Weights of a small sound classifier.
Training: soap at rate 0.004, 4700 steps, batches of 64, held-out accuracy 97%.
Rows from block 3 of a small sound classifier, named by matrix and row number. Rows with one number belong to one neuron. Each number is 200 + 40 x the weight over its row's rms, rounded and kept within 0 to 999. All counts start at 0. After the name is the row's rms in percent of the matrix's.
Before each neuron's rows are labels from the 100 clips, of 14976, where the neuron reaches its highest value: "loudest" is the band of the loudest frequency at the time of the peak; "strongest on" is what is common among them. Only what is clearly more common there than usual is listed. The data: short read English sentences (LibriTTS-R).
# fc1: MLP up (model.blocks.3.mlp.fc1.weight, 1152x192), inputs 0-95
# fc2: MLP down (model.blocks.3.mlp.fc2.weight, 192x1152, transposed), outputs 0-95

loudest: 2000 to 4000 Hz
strongest on: voice: female
fc1.617,113,185,230,131,91,187,152,189,205,238,192,193,176,178,155,206,191,254,129,150,244,175,211,263,251,245,197,217,226,213,193,185,166,210,192,214,169,228,277,251,184,206,192,195,202,184,190,240,167,193,211,194,181,162,194,204,218,195,166,171,241,233,180,151,219,182,203,190,240,230,258,237,181,255,184,248,165,220,207,209,302,256,154,129,226,260,228,255,163,118,209,221,174,194,144,215,153
fc2.617,107,329,176,213,247,191,200,171,175,206,178,195,151,153,201,179,153,206,241,265,162,209,194,130,190,217,193,190,192,201,240,274,188,176,112,181,183,219,191,192,227,188,188,229,224,106,228,271,300,179,148,254,206,180,171,260,197,206,189,206,154,165,250,178,219,185,213,136,196,203,234,175,224,215,207,168,164,195,231,238,113,232,206,120,249,145,187,239,192,194,179,212,202,152,241,243,185

loudest: 250 to 500 Hz
strongest on: voice: male
fc1.443,114,155,269,215,162,226,220,208,174,199,221,250,152,225,242,229,164,188,180,179,217,172,189,158,184,193,214,210,245,190,188,187,166,154,263,202,208,235,139,221,152,220,180,173,238,106,171,204,203,202,181,203,155,203,132,220,126,186,244,218,209,172,246,189,242,216,205,196,151,186,219,162,161,161,249,110,150,186,243,176,237,195,241,209,139,221,253,214,227,197,285,207,186,204,224,262,230
fc2.443,103,196,198,177,247,190,201,194,255,163,209,184,203,156,152,165,235,213,222,200,216,222,157,207,202,171,220,135,209,206,215,222,197,256,213,186,216,196,245,208,282,204,215,182,186,288,198,227,148,182,224,255,226,164,218,241,288,253,188,161,182,210,174,231,118,188,167,205,252,232,215,262,267,201,162,209,214,200,200,193,196,148,199,191,311,179,130,169,148,182,133,243,224,198,160,182,233

loudest: 250 to 500 Hz
strongest on: voice: male
fc1.176,096,252,233,202,181,144,208,293,180,220,220,202,224,216,173,175,267,244,185,234,221,148,207,151,226,249,123,132,200,344,245,234,205,169,220,181,126,195,262,176,141,138,220,147,181,177,212,198,219,200,190,224,176,201,221,271,252,220,230,235,227,131,194,223,243,236,165,200,213,157,194,170,205,111,276,144,216,242,176,210,212,229,188,212,156,251,201,180,200,200,161,182,162,187,163,238,212
fc2.176,099,151,136,161,179,238,186,124,186,217,156,166,192,130,198,178,183,203,207,176,239,206,182,215,180,195,267,191,182,152,194,107,132,183,199,228,205,239,177,186,230,268,183,281,227,206,242,200,116,220,188,202,166,203,236,179,229,249,206,197,199,212,160,159,197,212,213,163,198,255,158,253,241,214,237,167,226,220,241,191,218,193,159,187,221,142,163,138,219,196,214,253,214,289,189,160,167

loudest: 250 to 500 Hz
strongest on: voice: male
fc1.88,090,189,188,163,229,204,157,192,205,217,177,217,125,196,211,242,206,241,206,215,177,174,236,282,194,117,175,188,282,199,140,233,137,228,156,268,220,197,118,222,145,205,277,231,214,191,198,246,248,207,224,158,158,238,144,222,173,163,230,207,191,223,197,171,220,138,236,297,236,180,217,154,188,175,219,184,202,180,195,286,227,237,138,192,277,179,160,174,227,176,223,235,249,228,240,174,254
fc2.88,093,253,149,188,217,202,249,142,181,170,214,237,189,136,136,106,221,191,218,197,228,212,150,168,178,247,202,216,185,225,244,136,207,233,185,169,222,234,195,190,196,198,181,163,267,165,193,227,217,212,147,179,233,167,239,284,126,233,108,185,234,159,177,241,248,225,232,194,213,207,205,222,247,205,142,269,216,220,186,171,201,174,258,193,181,175,233,185,255,207,195,228,215,218,126,224,255

loudest: 250 to 500 Hz
strongest on: voice: male
fc1.543,092,188,180,191,224,187,127,168,208,155,183,238,140,209,207,233,204,252,178,233,141,214,220,275,248,135,156,250,264,233,167,216,187,234,139,201,238,151,142,217,146,181,240,239,208,167,193,249,254,198,225,141,138,234,157,268,205,164,165,196,185,208,207,172,222,176,204,304,285,149,198,142,223,210,192,222,224,208,177,296,181,228,142,219,257,146,169,147,210,138,213,205,251,179,175,187,203
fc2.543,091,251,170,186,211,209,254,131,176,168,211,223,193,127,122,99,196,198,221,184,240,184,135,145,145,249,210,180,175,198,245,136,206,240,156,193,220,260,214,178,184,180,185,160,269,186,175,226,223,194,158,178,236,175,240,253,88,256,134,170,200,192,186,219,240,239,223,200,232,216,201,216,226,198,152,268,220,199,199,173,204,177,244,175,208,172,259,184,246,205,200,249,214,235,156,220,250

loudest: 250 to 500 Hz
strongest on: voice: male
fc1.453,086,262,198,152,215,195,135,217,224,274,189,200,165,208,268,208,308,228,150,227,284,173,168,230,212,224,169,148,232,270,221,237,178,225,272,241,156,229,206,160,159,155,240,165,151,155,206,172,223,184,222,250,188,220,246,230,189,187,186,231,249,279,170,213,250,201,243,200,161,189,243,158,229,179,141,138,172,284,147,160,145,172,196,158,260,242,206,201,198,277,105,134,201,287,206,219,219
fc2.453,087,143,190,251,146,234,158,197,218,188,189,189,229,250,215,187,175,196,256,158,190,181,198,185,245,172,231,227,190,175,171,156,178,189,199,235,235,173,161,180,250,220,245,257,162,222,251,210,122,194,207,187,235,226,211,143,273,300,152,189,224,198,229,165,135,190,145,152,167,223,130,256,231,165,332,198,206,175,133,221,187,218,176,239,145,232,172,163,158,207,240,163,199,245,234,169,174