config.toml
targets = ["voice"]
num_classes = 2
bias = "all"
qk_norm = false
layers = 16
width = 192
positions = "learned"
optimizer = "soap"
learning_rate = 0.004
beta1 = 0.9
shampoo_beta = 0.95
precondition_frequency = 20
lr_schedule = "cosine"
final_lr_fraction = 0
warmup_steps = 940
Rows from block 6 of a small sound classifier, named by matrix and row number. Rows with one number belong to one neuron. Each number is 200 + 20 x the weight over its row's rms, rounded and kept within 0 to 999. All counts start at 0.
Before each neuron's rows are labels from the 100 clips, of 14976, where the neuron reaches its highest value: "strongest on" is what is common among them. Only what is clearly more common there than usual is listed. The data: short read English sentences (LibriTTS-R). In brackets: how many of the 100, against the usual share in percent.
# fc1: MLP up (model.blocks.6.mlp.fc1.weight, 1152x192), inputs 128-191
# fc2: MLP down (model.blocks.6.mlp.fc2.weight, 192x1152, transposed), outputs 128-191

strongest on: voice: male (95 vs 45.9)
fc1.46,180,175,191,219,241,171,202,182,183,236,221,212,207,202,198,217,211,211,217,184,195,184,219,192,221,233,204,188,224,168,172,177,171,210,219,184,189,187,214,202,187,201,190,193,218,211,231,190,184,196,220,160,222,194,197,209,184,217,193,217,192,178,190,175
fc2.46,227,195,238,200,171,215,230,178,242,187,198,198,196,182,183,177,217,181,205,202,200,223,208,194,187,177,201,233,184,235,233,236,232,225,184,213,189,198,180,186,187,190,205,184,195,161,185,173,207,209,191,199,180,221,160,231,232,193,199,210,186,180,210,226

strongest on: voice: female (96 vs 54.1)
fc1.640,189,210,217,206,187,184,190,193,216,215,241,199,187,221,206,218,192,216,236,164,230,218,194,196,248,206,184,177,196,182,171,214,247,191,193,203,204,191,208,188,169,219,181,169,212,193,207,228,167,190,190,165,190,187,163,188,187,202,200,200,176,190,211,209
fc2.640,177,191,201,196,210,218,214,209,202,195,187,188,240,164,201,189,205,210,172,220,175,170,208,212,166,199,196,214,183,236,248,201,171,214,174,208,205,216,184,195,208,191,181,220,216,186,201,173,213,183,223,210,190,205,185,202,211,231,230,221,222,165,209,196

strongest on: voice: male (96 vs 45.9)
fc1.108,157,203,192,179,190,185,194,213,207,195,237,165,195,198,218,177,168,196,170,212,206,180,195,251,198,221,195,188,176,193,186,201,227,199,218,210,223,212,183,203,200,220,167,193,204,218,189,184,201,170,194,208,162,206,225,168,215,203,196,191,206,186,203,210
fc2.108,225,197,187,216,228,220,225,194,167,195,155,215,238,197,184,204,216,249,210,179,187,211,190,154,188,183,221,204,229,230,201,196,184,188,189,207,205,212,221,200,202,198,215,213,197,200,175,233,194,247,209,219,213,180,187,218,227,208,173,189,185,213,210,189

strongest on: voice: female (92 vs 54.1)
fc1.136,191,225,206,213,199,166,202,193,168,215,199,210,183,214,187,216,185,190,231,193,169,161,212,221,219,234,177,183,225,157,172,208,206,223,212,196,186,179,219,204,193,208,159,192,180,220,179,227,181,193,200,187,236,216,219,208,155,197,216,204,236,177,226,201
fc2.136,170,196,209,185,215,233,226,240,163,216,210,194,192,219,207,238,191,235,185,190,197,239,175,184,200,194,204,183,224,216,193,184,221,179,147,178,183,224,200,189,210,193,184,194,225,164,177,194,189,198,212,232,139,205,173,181,201,206,208,174,195,246,219,225

strongest on: voice: male (79 vs 45.9)
fc1.57,157,226,203,207,189,212,209,194,206,192,193,223,210,226,162,180,187,189,213,187,216,184,187,196,169,186,234,222,191,215,188,205,202,167,222,219,227,210,158,201,207,201,199,241,172,215,212,198,204,215,206,213,202,196,181,179,151,181,195,186,189,191,217,182
fc2.57,227,158,193,214,210,188,201,185,209,181,197,172,227,160,196,203,217,205,201,202,196,223,221,165,213,193,190,220,193,199,245,214,193,216,186,199,206,205,213,193,167,208,199,177,215,197,217,215,167,184,186,209,214,194,209,217,242,230,157,192,208,216,187,242

strongest on: voice: male (94 vs 45.9)
fc1.31,230,183,197,181,170,216,200,216,203,213,224,240,180,195,196,138,208,200,190,202,203,197,233,217,223,220,185,175,193,244,178,200,200,195,194,199,179,184,173,218,190,181,185,216,218,210,187,238,186,191,210,178,203,196,171,203,220,186,241,205,221,205,193,206
fc2.31,209,187,203,204,209,177,215,175,191,183,204,185,209,183,236,205,232,204,227,236,182,213,226,170,217,208,201,201,205,213,212,226,179,187,208,201,208,211,192,198,190,194,205,181,197,194,214,191,179,214,196,187,168,235,206,196,225,200,190,192,172,202,195,224

strongest on: voice: male (98 vs 45.9)
fc1.740,143,215,159,227,226,181,190,201,197,184,229,145,197,153,222,188,214,210,206,216,190,147,219,204,153,191,211,223,201,177,202,192,204,198,237,221,205,187,211,180,238,206,170,198,172,241,199,177,239,203,212,189,185,226,205,189,201,208,205,217,207,173,201,198
fc2.740,222,194,209,174,190,217,228,215,197,214,179,232,216,205,203,213,184,230,196,172,204,240,186,176,221,209,211,177,225,223,191,184,178,188,166,203,207,193,205,195,226,210,219,218,210,178,185,209,198,218,215,238,196,184,192,199,212,181,194,175,192,230,206,225

strongest on: voice: male (72 vs 45.9)
fc1.280,202,210,194,169,196,229,195,197,197,203,218,232,180,214,177,191,195,212,177,213,202,193,185,238,205,187,226,213,198,194,225,204,198,200,164,238,201,201,180,191,217,182,184,227,205,211,218,215,213,188,169,179,204,205,195,221,195,225,224,176,205,159,202,196
fc2.280,191,154,194,199,210,159,201,210,198,185,170,203,222,184,202,218,192,186,213,224,184,196,222,175,179,213,186,200,206,212,199,184,197,216,215,146,210,221,213,221,201,215,213,170,224,207,188,204,190,192,211,204,179,173,181,193,213,172,180,200,168,226,206,214

strongest on: voice: female (93 vs 54.1)
fc1.647,189,232,211,201,182,186,206,203,188,217,185,189,194,211,215,193,207,175,214,176,191,169,220,200,223,218,179,201,223,176,214,206,188,235,197,177,174,186,215,195,198,212,178,184,181,222,175,231,190,170,190,189,207,226,200,211,162,192,241,226,238,192,221,203
fc2.647,176,202,211,194,211,226,235,229,167,219,213,191,175,196,200,251,195,224,176,198,201,251,166,190,191,200,215,181,206,222,187,185,216,197,149,187,197,225,190,185,208,190,192,197,217,170,190,185,195,205,196,228,163,201,179,194,207,221,205,176,189,239,201,227