A small sound classifier, trained from scratch: log mel input.
Rows from block 6 of a small sound classifier, named by matrix and row number. Rows with one number belong to one neuron. Each number is 128 + 32 x the weight over its row's rms, rounded and kept within 0 to 255. All counts start at 0. Numbers have three digits each. After the name is the row's rms in percent of the matrix's.
After each neuron's rows are labels from the 100 clips, of 14976, where the neuron reaches its highest value: "top examples" is what is common among them; "loudest band" is the band of the loudest frequency at the time of the peak. Only what is clearly more common there than usual is listed. The data: short read English sentences (LibriTTS-R). In brackets: how many of the 100.
# fc1: MLP up (model.blocks.6.mlp.fc1.weight, 1152x192), inputs 64-127
# fc2: MLP down (model.blocks.6.mlp.fc2.weight, 192x1152, transposed), outputs 64-127

fc1.489 091:100139104131131095139082117099139145154085154152081092063172127112139137199101106111088126137184118108091116166170125080127114162034112110106146109114102103094122170207178127143117147101163106
fc2.489 096:102113143176140130155166168114190108066133206134141176107109058172186144091149160110148080160135161193124144131075163131073146104203165135146133156142182175134158101120144130193186096139080156
top examples: voice: female (95)
loudest band: 250 to 500 Hz (39)

fc1.569 088:149126146103137161107170127086124186168106106146119067157151145086125154106104160190126150166060148128104098127135139156101127178158075142117141104047128123118117128121078160188097163093113097
fc2.569 098:167134131043159097121125058197096136147099106090137158135085167096093116152131073147159175124129154099161124078180083129113090083051085111173109146165110132144118116147146143122112085125185140
top examples: voice: male (97)
loudest band: 250 to 500 Hz (31); 500 to 1000 Hz (29)

fc1.582 109:113120134098115190091157192093129106127074136179123115132132198125162092180073147143151134137120135115154115141146208179080143141162107106089102137140125133145166089161135169141125182099105114
fc2.582 101:133182153109172113127086098145136133129124118140169178067152102191127174143101136126136109200162113127138130089089095131114144111143185136127106147141187123155123134139154177141183094100127163
top examples: voice: male (91)
loudest band: 250 to 500 Hz (29)

fc1.366 098:098201163099174155185172147120165120112120151091122134132137179147156126164112078045077130175152094165094100098210135131165085133099138152152121106164081142129124149175191136102164110166144146
fc2.366 098:068157086167139117124097145146172098132116141163119160086114034186149141100118157146125121152130140094117135180031130123101162142187175130086126160110167083108157101084157147215132136101059154
top examples: voice: female (94)
loudest band: 2000 to 4000 Hz (47)

fc1.140 091:115140157137111106120168155097170151046084068181094075088124093106122135147126113198127128112150122122090106126165067115141142137072098123163136095061115146126125203197122113086125114154141093
fc2.140 096:138131097138126102130117152142156090112158211083166176111128066160133212121150119096114075180136176166109151150094169115102100159181168124091109129161153135143130057160132140203168152096088152
top examples: voice: female (88)
loudest band: 250 to 500 Hz (32)

fc1.713 088:117098177112124111121140194149109135062095160164103101084163131093119139177082118113112175131122144119105133140163042108171113189058150160098164069082106150123134171155125127109097117143117086
fc2.713 092:119165078138159108162152117113173086118138182087101179137115045167153183084142144110151069174163133166102149151086185105059120109173150127145140152129175132116127083167131128225164119133079131
top examples: voice: female (94)
loudest band: 250 to 500 Hz (29)

fc1.309 098:088141185098117081072107140084141139106073170164103064083186095054127195158148110100089157145140080076115139115163119103136118131050116119098106117112120202131178172192147127141107124151134106
fc2.309 097:112132091164151096177152161146175099094147157107141198123133076187120171131145141134153058159123167191063141159057167135101128166181146113111140146163144114137111075115112156190195142099119158
top examples: voice: female (94)
loudest band: 250 to 500 Hz (31)

fc1.535 093:034162152108126152104130151076153155092104093191079092084146091103154142164110133130061179120132124100109143109144137123147054158035114123127128119107118205133148171205128146126134150186122124
fc2.535 095:132155092147102105129117150146138107106150197074151181119165080168139201142154153129157045234156144131099112145102172115123139106183170135128117148160142100121117068149156145168167147077110146
top examples: voice: male (82)
loudest band: 4000 to 8000 Hz (25)

fc1.133 115:170091149182177149116114115134134114125128100173131041154110148150132100136122086190165098089104110112093157157123184095098113183155104127071120164179123142100127185092122147071169170145180066
fc2.133 111:141179113089135151144152193116104178112196137147101137124141103169122099136133208066050132108151058103171128120122124128139188126128172179152124165060174124165105132137104071064087100113110159
top examples: voice: male (82)
loudest band: 250 to 500 Hz (32)

fc1.4 102:173151162156129156082167170195155166096118099136121039152111158128156082084108137128120149157124115123080078101102112149174104136152096116131183127083098096144132138163140158127107130065115153
fc2.4 101:100148145051119118121102076148129150184084168080165183108114111122100171172115135172173149160091136079183129122177090152068136094089098148140094152156127165095138094134103174179130113136147087
top examples: voice: male (84)
loudest band: 4000 to 8000 Hz (26)

fc1.202 092:135125136110122110121143122084101129120093105124103107166150178090152115150123104184136125209096175140080092127119146169095095195134098183126149119086197143110125124084109108131151190170086130
fc2.202 092:182144153032135149095174043178117146180084104114137121146112173101058121151145062145155169075119111115142126047199115113130113098108091103177111122139068139141107138111162128136117095085167123
top examples: voice: male (93)
loudest band: 250 to 500 Hz (29)

fc1.405 114:094113158084137134118146183091083132138097093178108093152158107110125210176145121079190109107097164109139158048150113115178149130182117125153192132147175136132067143163113141087147140139160149
fc2.405 100:199134094125126141111086081178127126131115140083170178122141157148116068088146103173055201103135116139129094217150128118119088110064119103121083126103120106104185083151148179164124105115103055
top examples: voice: male (75)
loudest band: 250 to 500 Hz (29)

fc1.103 120:151087149064167172081113146153137152143092170122164099170177134095130143088108121139094102172137162150123121057129141094197148150154132148135126136121068067184104152209064118102156145160149122
fc2.103 110:077177105207093087163115101146163122112105080165110189118089117127122137142125150076158184088119109110129124182164093155146121067114139107157126107149175165057164109052166199164079156119122139
top examples: voice: female (98)
loudest band: 4000 to 8000 Hz (25)

fc1.263 082:132132149108140091080140120107091178082152088144153129143119135092130140119112132159126117189092137162102067173144157108104123211150098159087167136071137146138142158075097133162130124135110116
fc2.263 089:172153130082153125092145052182122148185090152085106115130122164070093125139114070147133190083100146087162146061196126125101125072061066099166107155148056127136101115159158140127114078110159134
top examples: voice: male (97)
loudest band: 250 to 500 Hz (30)

fc1.203 112:160188108150100141147139085195077081122087130139085078193137174138116149171061108182082132127095084100092129112162168132114094171226119133139079182093147123125138091164123135124126133112100160
fc2.203 098:098109116142168137138139189104207152121188102163147154117123060105118095114157147036149127124117116176165138125080137104157175103138168142117211128139120149129130152101138126170124112188124147
top examples: voice: male (84)
loudest band: 4000 to 8000 Hz (26)

fc1.756 093:136149151075087162079196165057136199163096115128122123106159138085136112057104138118151136140115160115131059068133155183162137165117128149112160147119148130122054119107106135186158100139079095
fc2.756 094:175087120063141097114091058200097106152116115119161118142099183110077135152110094175127190147125129121149132105178085112110068093076068104167097103173097115147185091165116134123071086107176138
top examples: voice: male (92)
loudest band: 250 to 500 Hz (36)

fc1.506 101:097144135094145053104185135126108111111072167142120087136152136124118112132078120071069161125123086132111123169146119086139106114083133138070119066104139133110100182168156107109108134161102166
fc2.506 097:106152105159131150157135160121201075119145139126101165092103050195150165107141123142163075139137128120055136148077140144127115134193147140156172186157082099089140079069170136175203106100095131
top examples: voice: female (98)
loudest band: 2000 to 4000 Hz (42); 4000 to 8000 Hz (28)

fc1.384 110:136175168090140135103164196112144141152077123099155104140158122180132170109076126129144119144139133141102121129134176122115124169135178141131141084123145171146057154135090182148093129099085061
fc2.384 105:131093123140116124163096057206138116153129087160132156149124134115098086142149131102154154135110158108146117160132076111125102086097109143100116144146129104091199061118206114171126082174157153
top examples: voice: female (88)
loudest band: 2000 to 4000 Hz (34); 4000 to 8000 Hz (27)

fc1.164 122:164076145161107108148122145126183147105125093141164123083073144108152108122098060065127113137130122138110123145130127124082110122115106175158127122208100183136095142119162132110146097182085101
fc2.164 111:149179168098127120134141104150088097154112132110117147115171113177065143100130188148146164154132145117122118129118077140173113156093109110068114153111154055103169115108141140178088210133194139
top examples: voice: female (99)
loudest band: 2000 to 4000 Hz (25)

fc1.709 092:077121184107164092113118135110133149102095156156095077120166118050095157213109103197126102122164091108100102164154044152138143144072116121124124126097149151109177213187143119125131142129148091
fc2.709 090:131138106133115111124103143115173096100141193112135212114112046191164170102134126111128063165151170159123151162099209077090121123158156106111131134140142159152117076147123148191137120125097154
top examples: voice: female (97)
loudest band: 250 to 500 Hz (30)

fc1.561 097:073145148112110136049180130102169095067135097176138111093156147114105197109131179110092175116122131132103113126155094110115093142099168120084154128095141096103135172106158118144114134127170115
fc2.561 101:119166079130146106228137203152149091136129159104126126088156042176159143147119100112191076137154103140076123152096178144118120113166122178105131155185139121142103068133135117149223113170058156
top examples: voice: female (100)
loudest band: 2000 to 4000 Hz (41)

fc1.315 085:143106165127119176099143138042121171114129102156141073140129126052124159102100125138136136120085162108118097168150120186140095178135115180100142133081137168126075106104059164205180185200148105
fc2.315 090:171123131013135076091154060211099146158097110104151154131091159097079129161129070162154182113115135130146154076121135103135127097079071098149106126179114134162107137142183129082076060079182145
top examples: voice: male (97)
loudest band: 500 to 1000 Hz (25)

fc1.221 093:149116186129167106082106113145067137121146114098082126169124217096155145130129151150122124138123194117122155159179145102177107126122124162092122093064167092090072117082161096158162174145084104
fc2.221 084:164139122089134092103180066199157114165091100085120114101145144090083098150125064109131155072068079145147135092181182105085130104097141111196131107169095122154100125112143101100092105160182142
top examples: voice: male (85)
loudest band: 250 to 500 Hz (32)

fc1.557 109:176116126130135109145170128117110124113092146138135133126141120194167119142105163096086130163103121112134176096161143130177140150177154131118106083154143132147080142152113029169132127124075244
fc2.557 106:113172119106128109152094141179156098165132093142122129137126102096105151141180110137136169083140195142149053218083161124111154126110104164086106148129178089105181154104148219144171182153157051
top examples: voice: female (93)
loudest band: 2000 to 4000 Hz (46)

fc1.306 113:075180093101145163163168187098174129135112127171104089059117138133141169143063108148119144132168113136096116094163063166094115120148139115098121189129149108121089109145132174111055136079146116
fc2.306 106:201110177072092091105127085181074149158151094122154190149133125140098110165160135141129171179097129113155145164128119108107152134076088155131130084108111163139144144150105085115120169139136113
top examples: voice: male (79)
loudest band: 4000 to 8000 Hz (31)

fc1.634 103:149180155146078136066122185091137114095191121127169074052102162168166095114134114153138149126142136111088154112117122158137174197085110107120160123168124145121104107179077179119102109123102178
fc2.634 095:117101133103193135156155057181145179185051128109128207181194135109094174133133135149158097195106158133132083134116134119095126091125126190113071179101177107125127127107195116166142134090162096
top examples: voice: female (92)
loudest band: 2000 to 4000 Hz (35)

fc1.289 102:117129101100106123099139127113098057124108069111138106132122116137126151109158133093128085128146115156156111102164158087092049148092143110153206185115156106109113139170192141133127124140137076
fc2.289 095:088129135163103129184146135138153136080128207140087145060206068150171153134083136131129168138167113116101123152119137158153125108195166163120126107138152099065159122109155142126189134096115166
top examples: voice: female (100)
loudest band: 2000 to 4000 Hz (25)

fc1.337 088:116149192110138136079158110118155215131160118179141103106165094090102118084099172155159133110158143154121059112163138155183196163160116122121139162076133136159119146101115189199143096158130084
fc2.337 096:163151105090137066131126084208080114176103147074132109144084165120089149159117091179104175163096124097148163108141101131124064079088058133165089114196089128147123109160150112102092099083160147
top examples: voice: male (91)
loudest band: 500 to 1000 Hz (29)

fc1.90 087:166171163142097189106160170091132170141112087135150056097187108091124134074115142170144137117142142160126068115153143179171150176142123120114155134079113153126055131093121201204155128124099132
fc2.90 096:160106119059126070114117072219099151172098113110156155151089196099092148144152068153144198137116152113151121118151132103111089074070086137161103114185104134126149087129134123117081074129183125
top examples: voice: male (98)
loudest band: 500 to 1000 Hz (30); 250 to 500 Hz (30)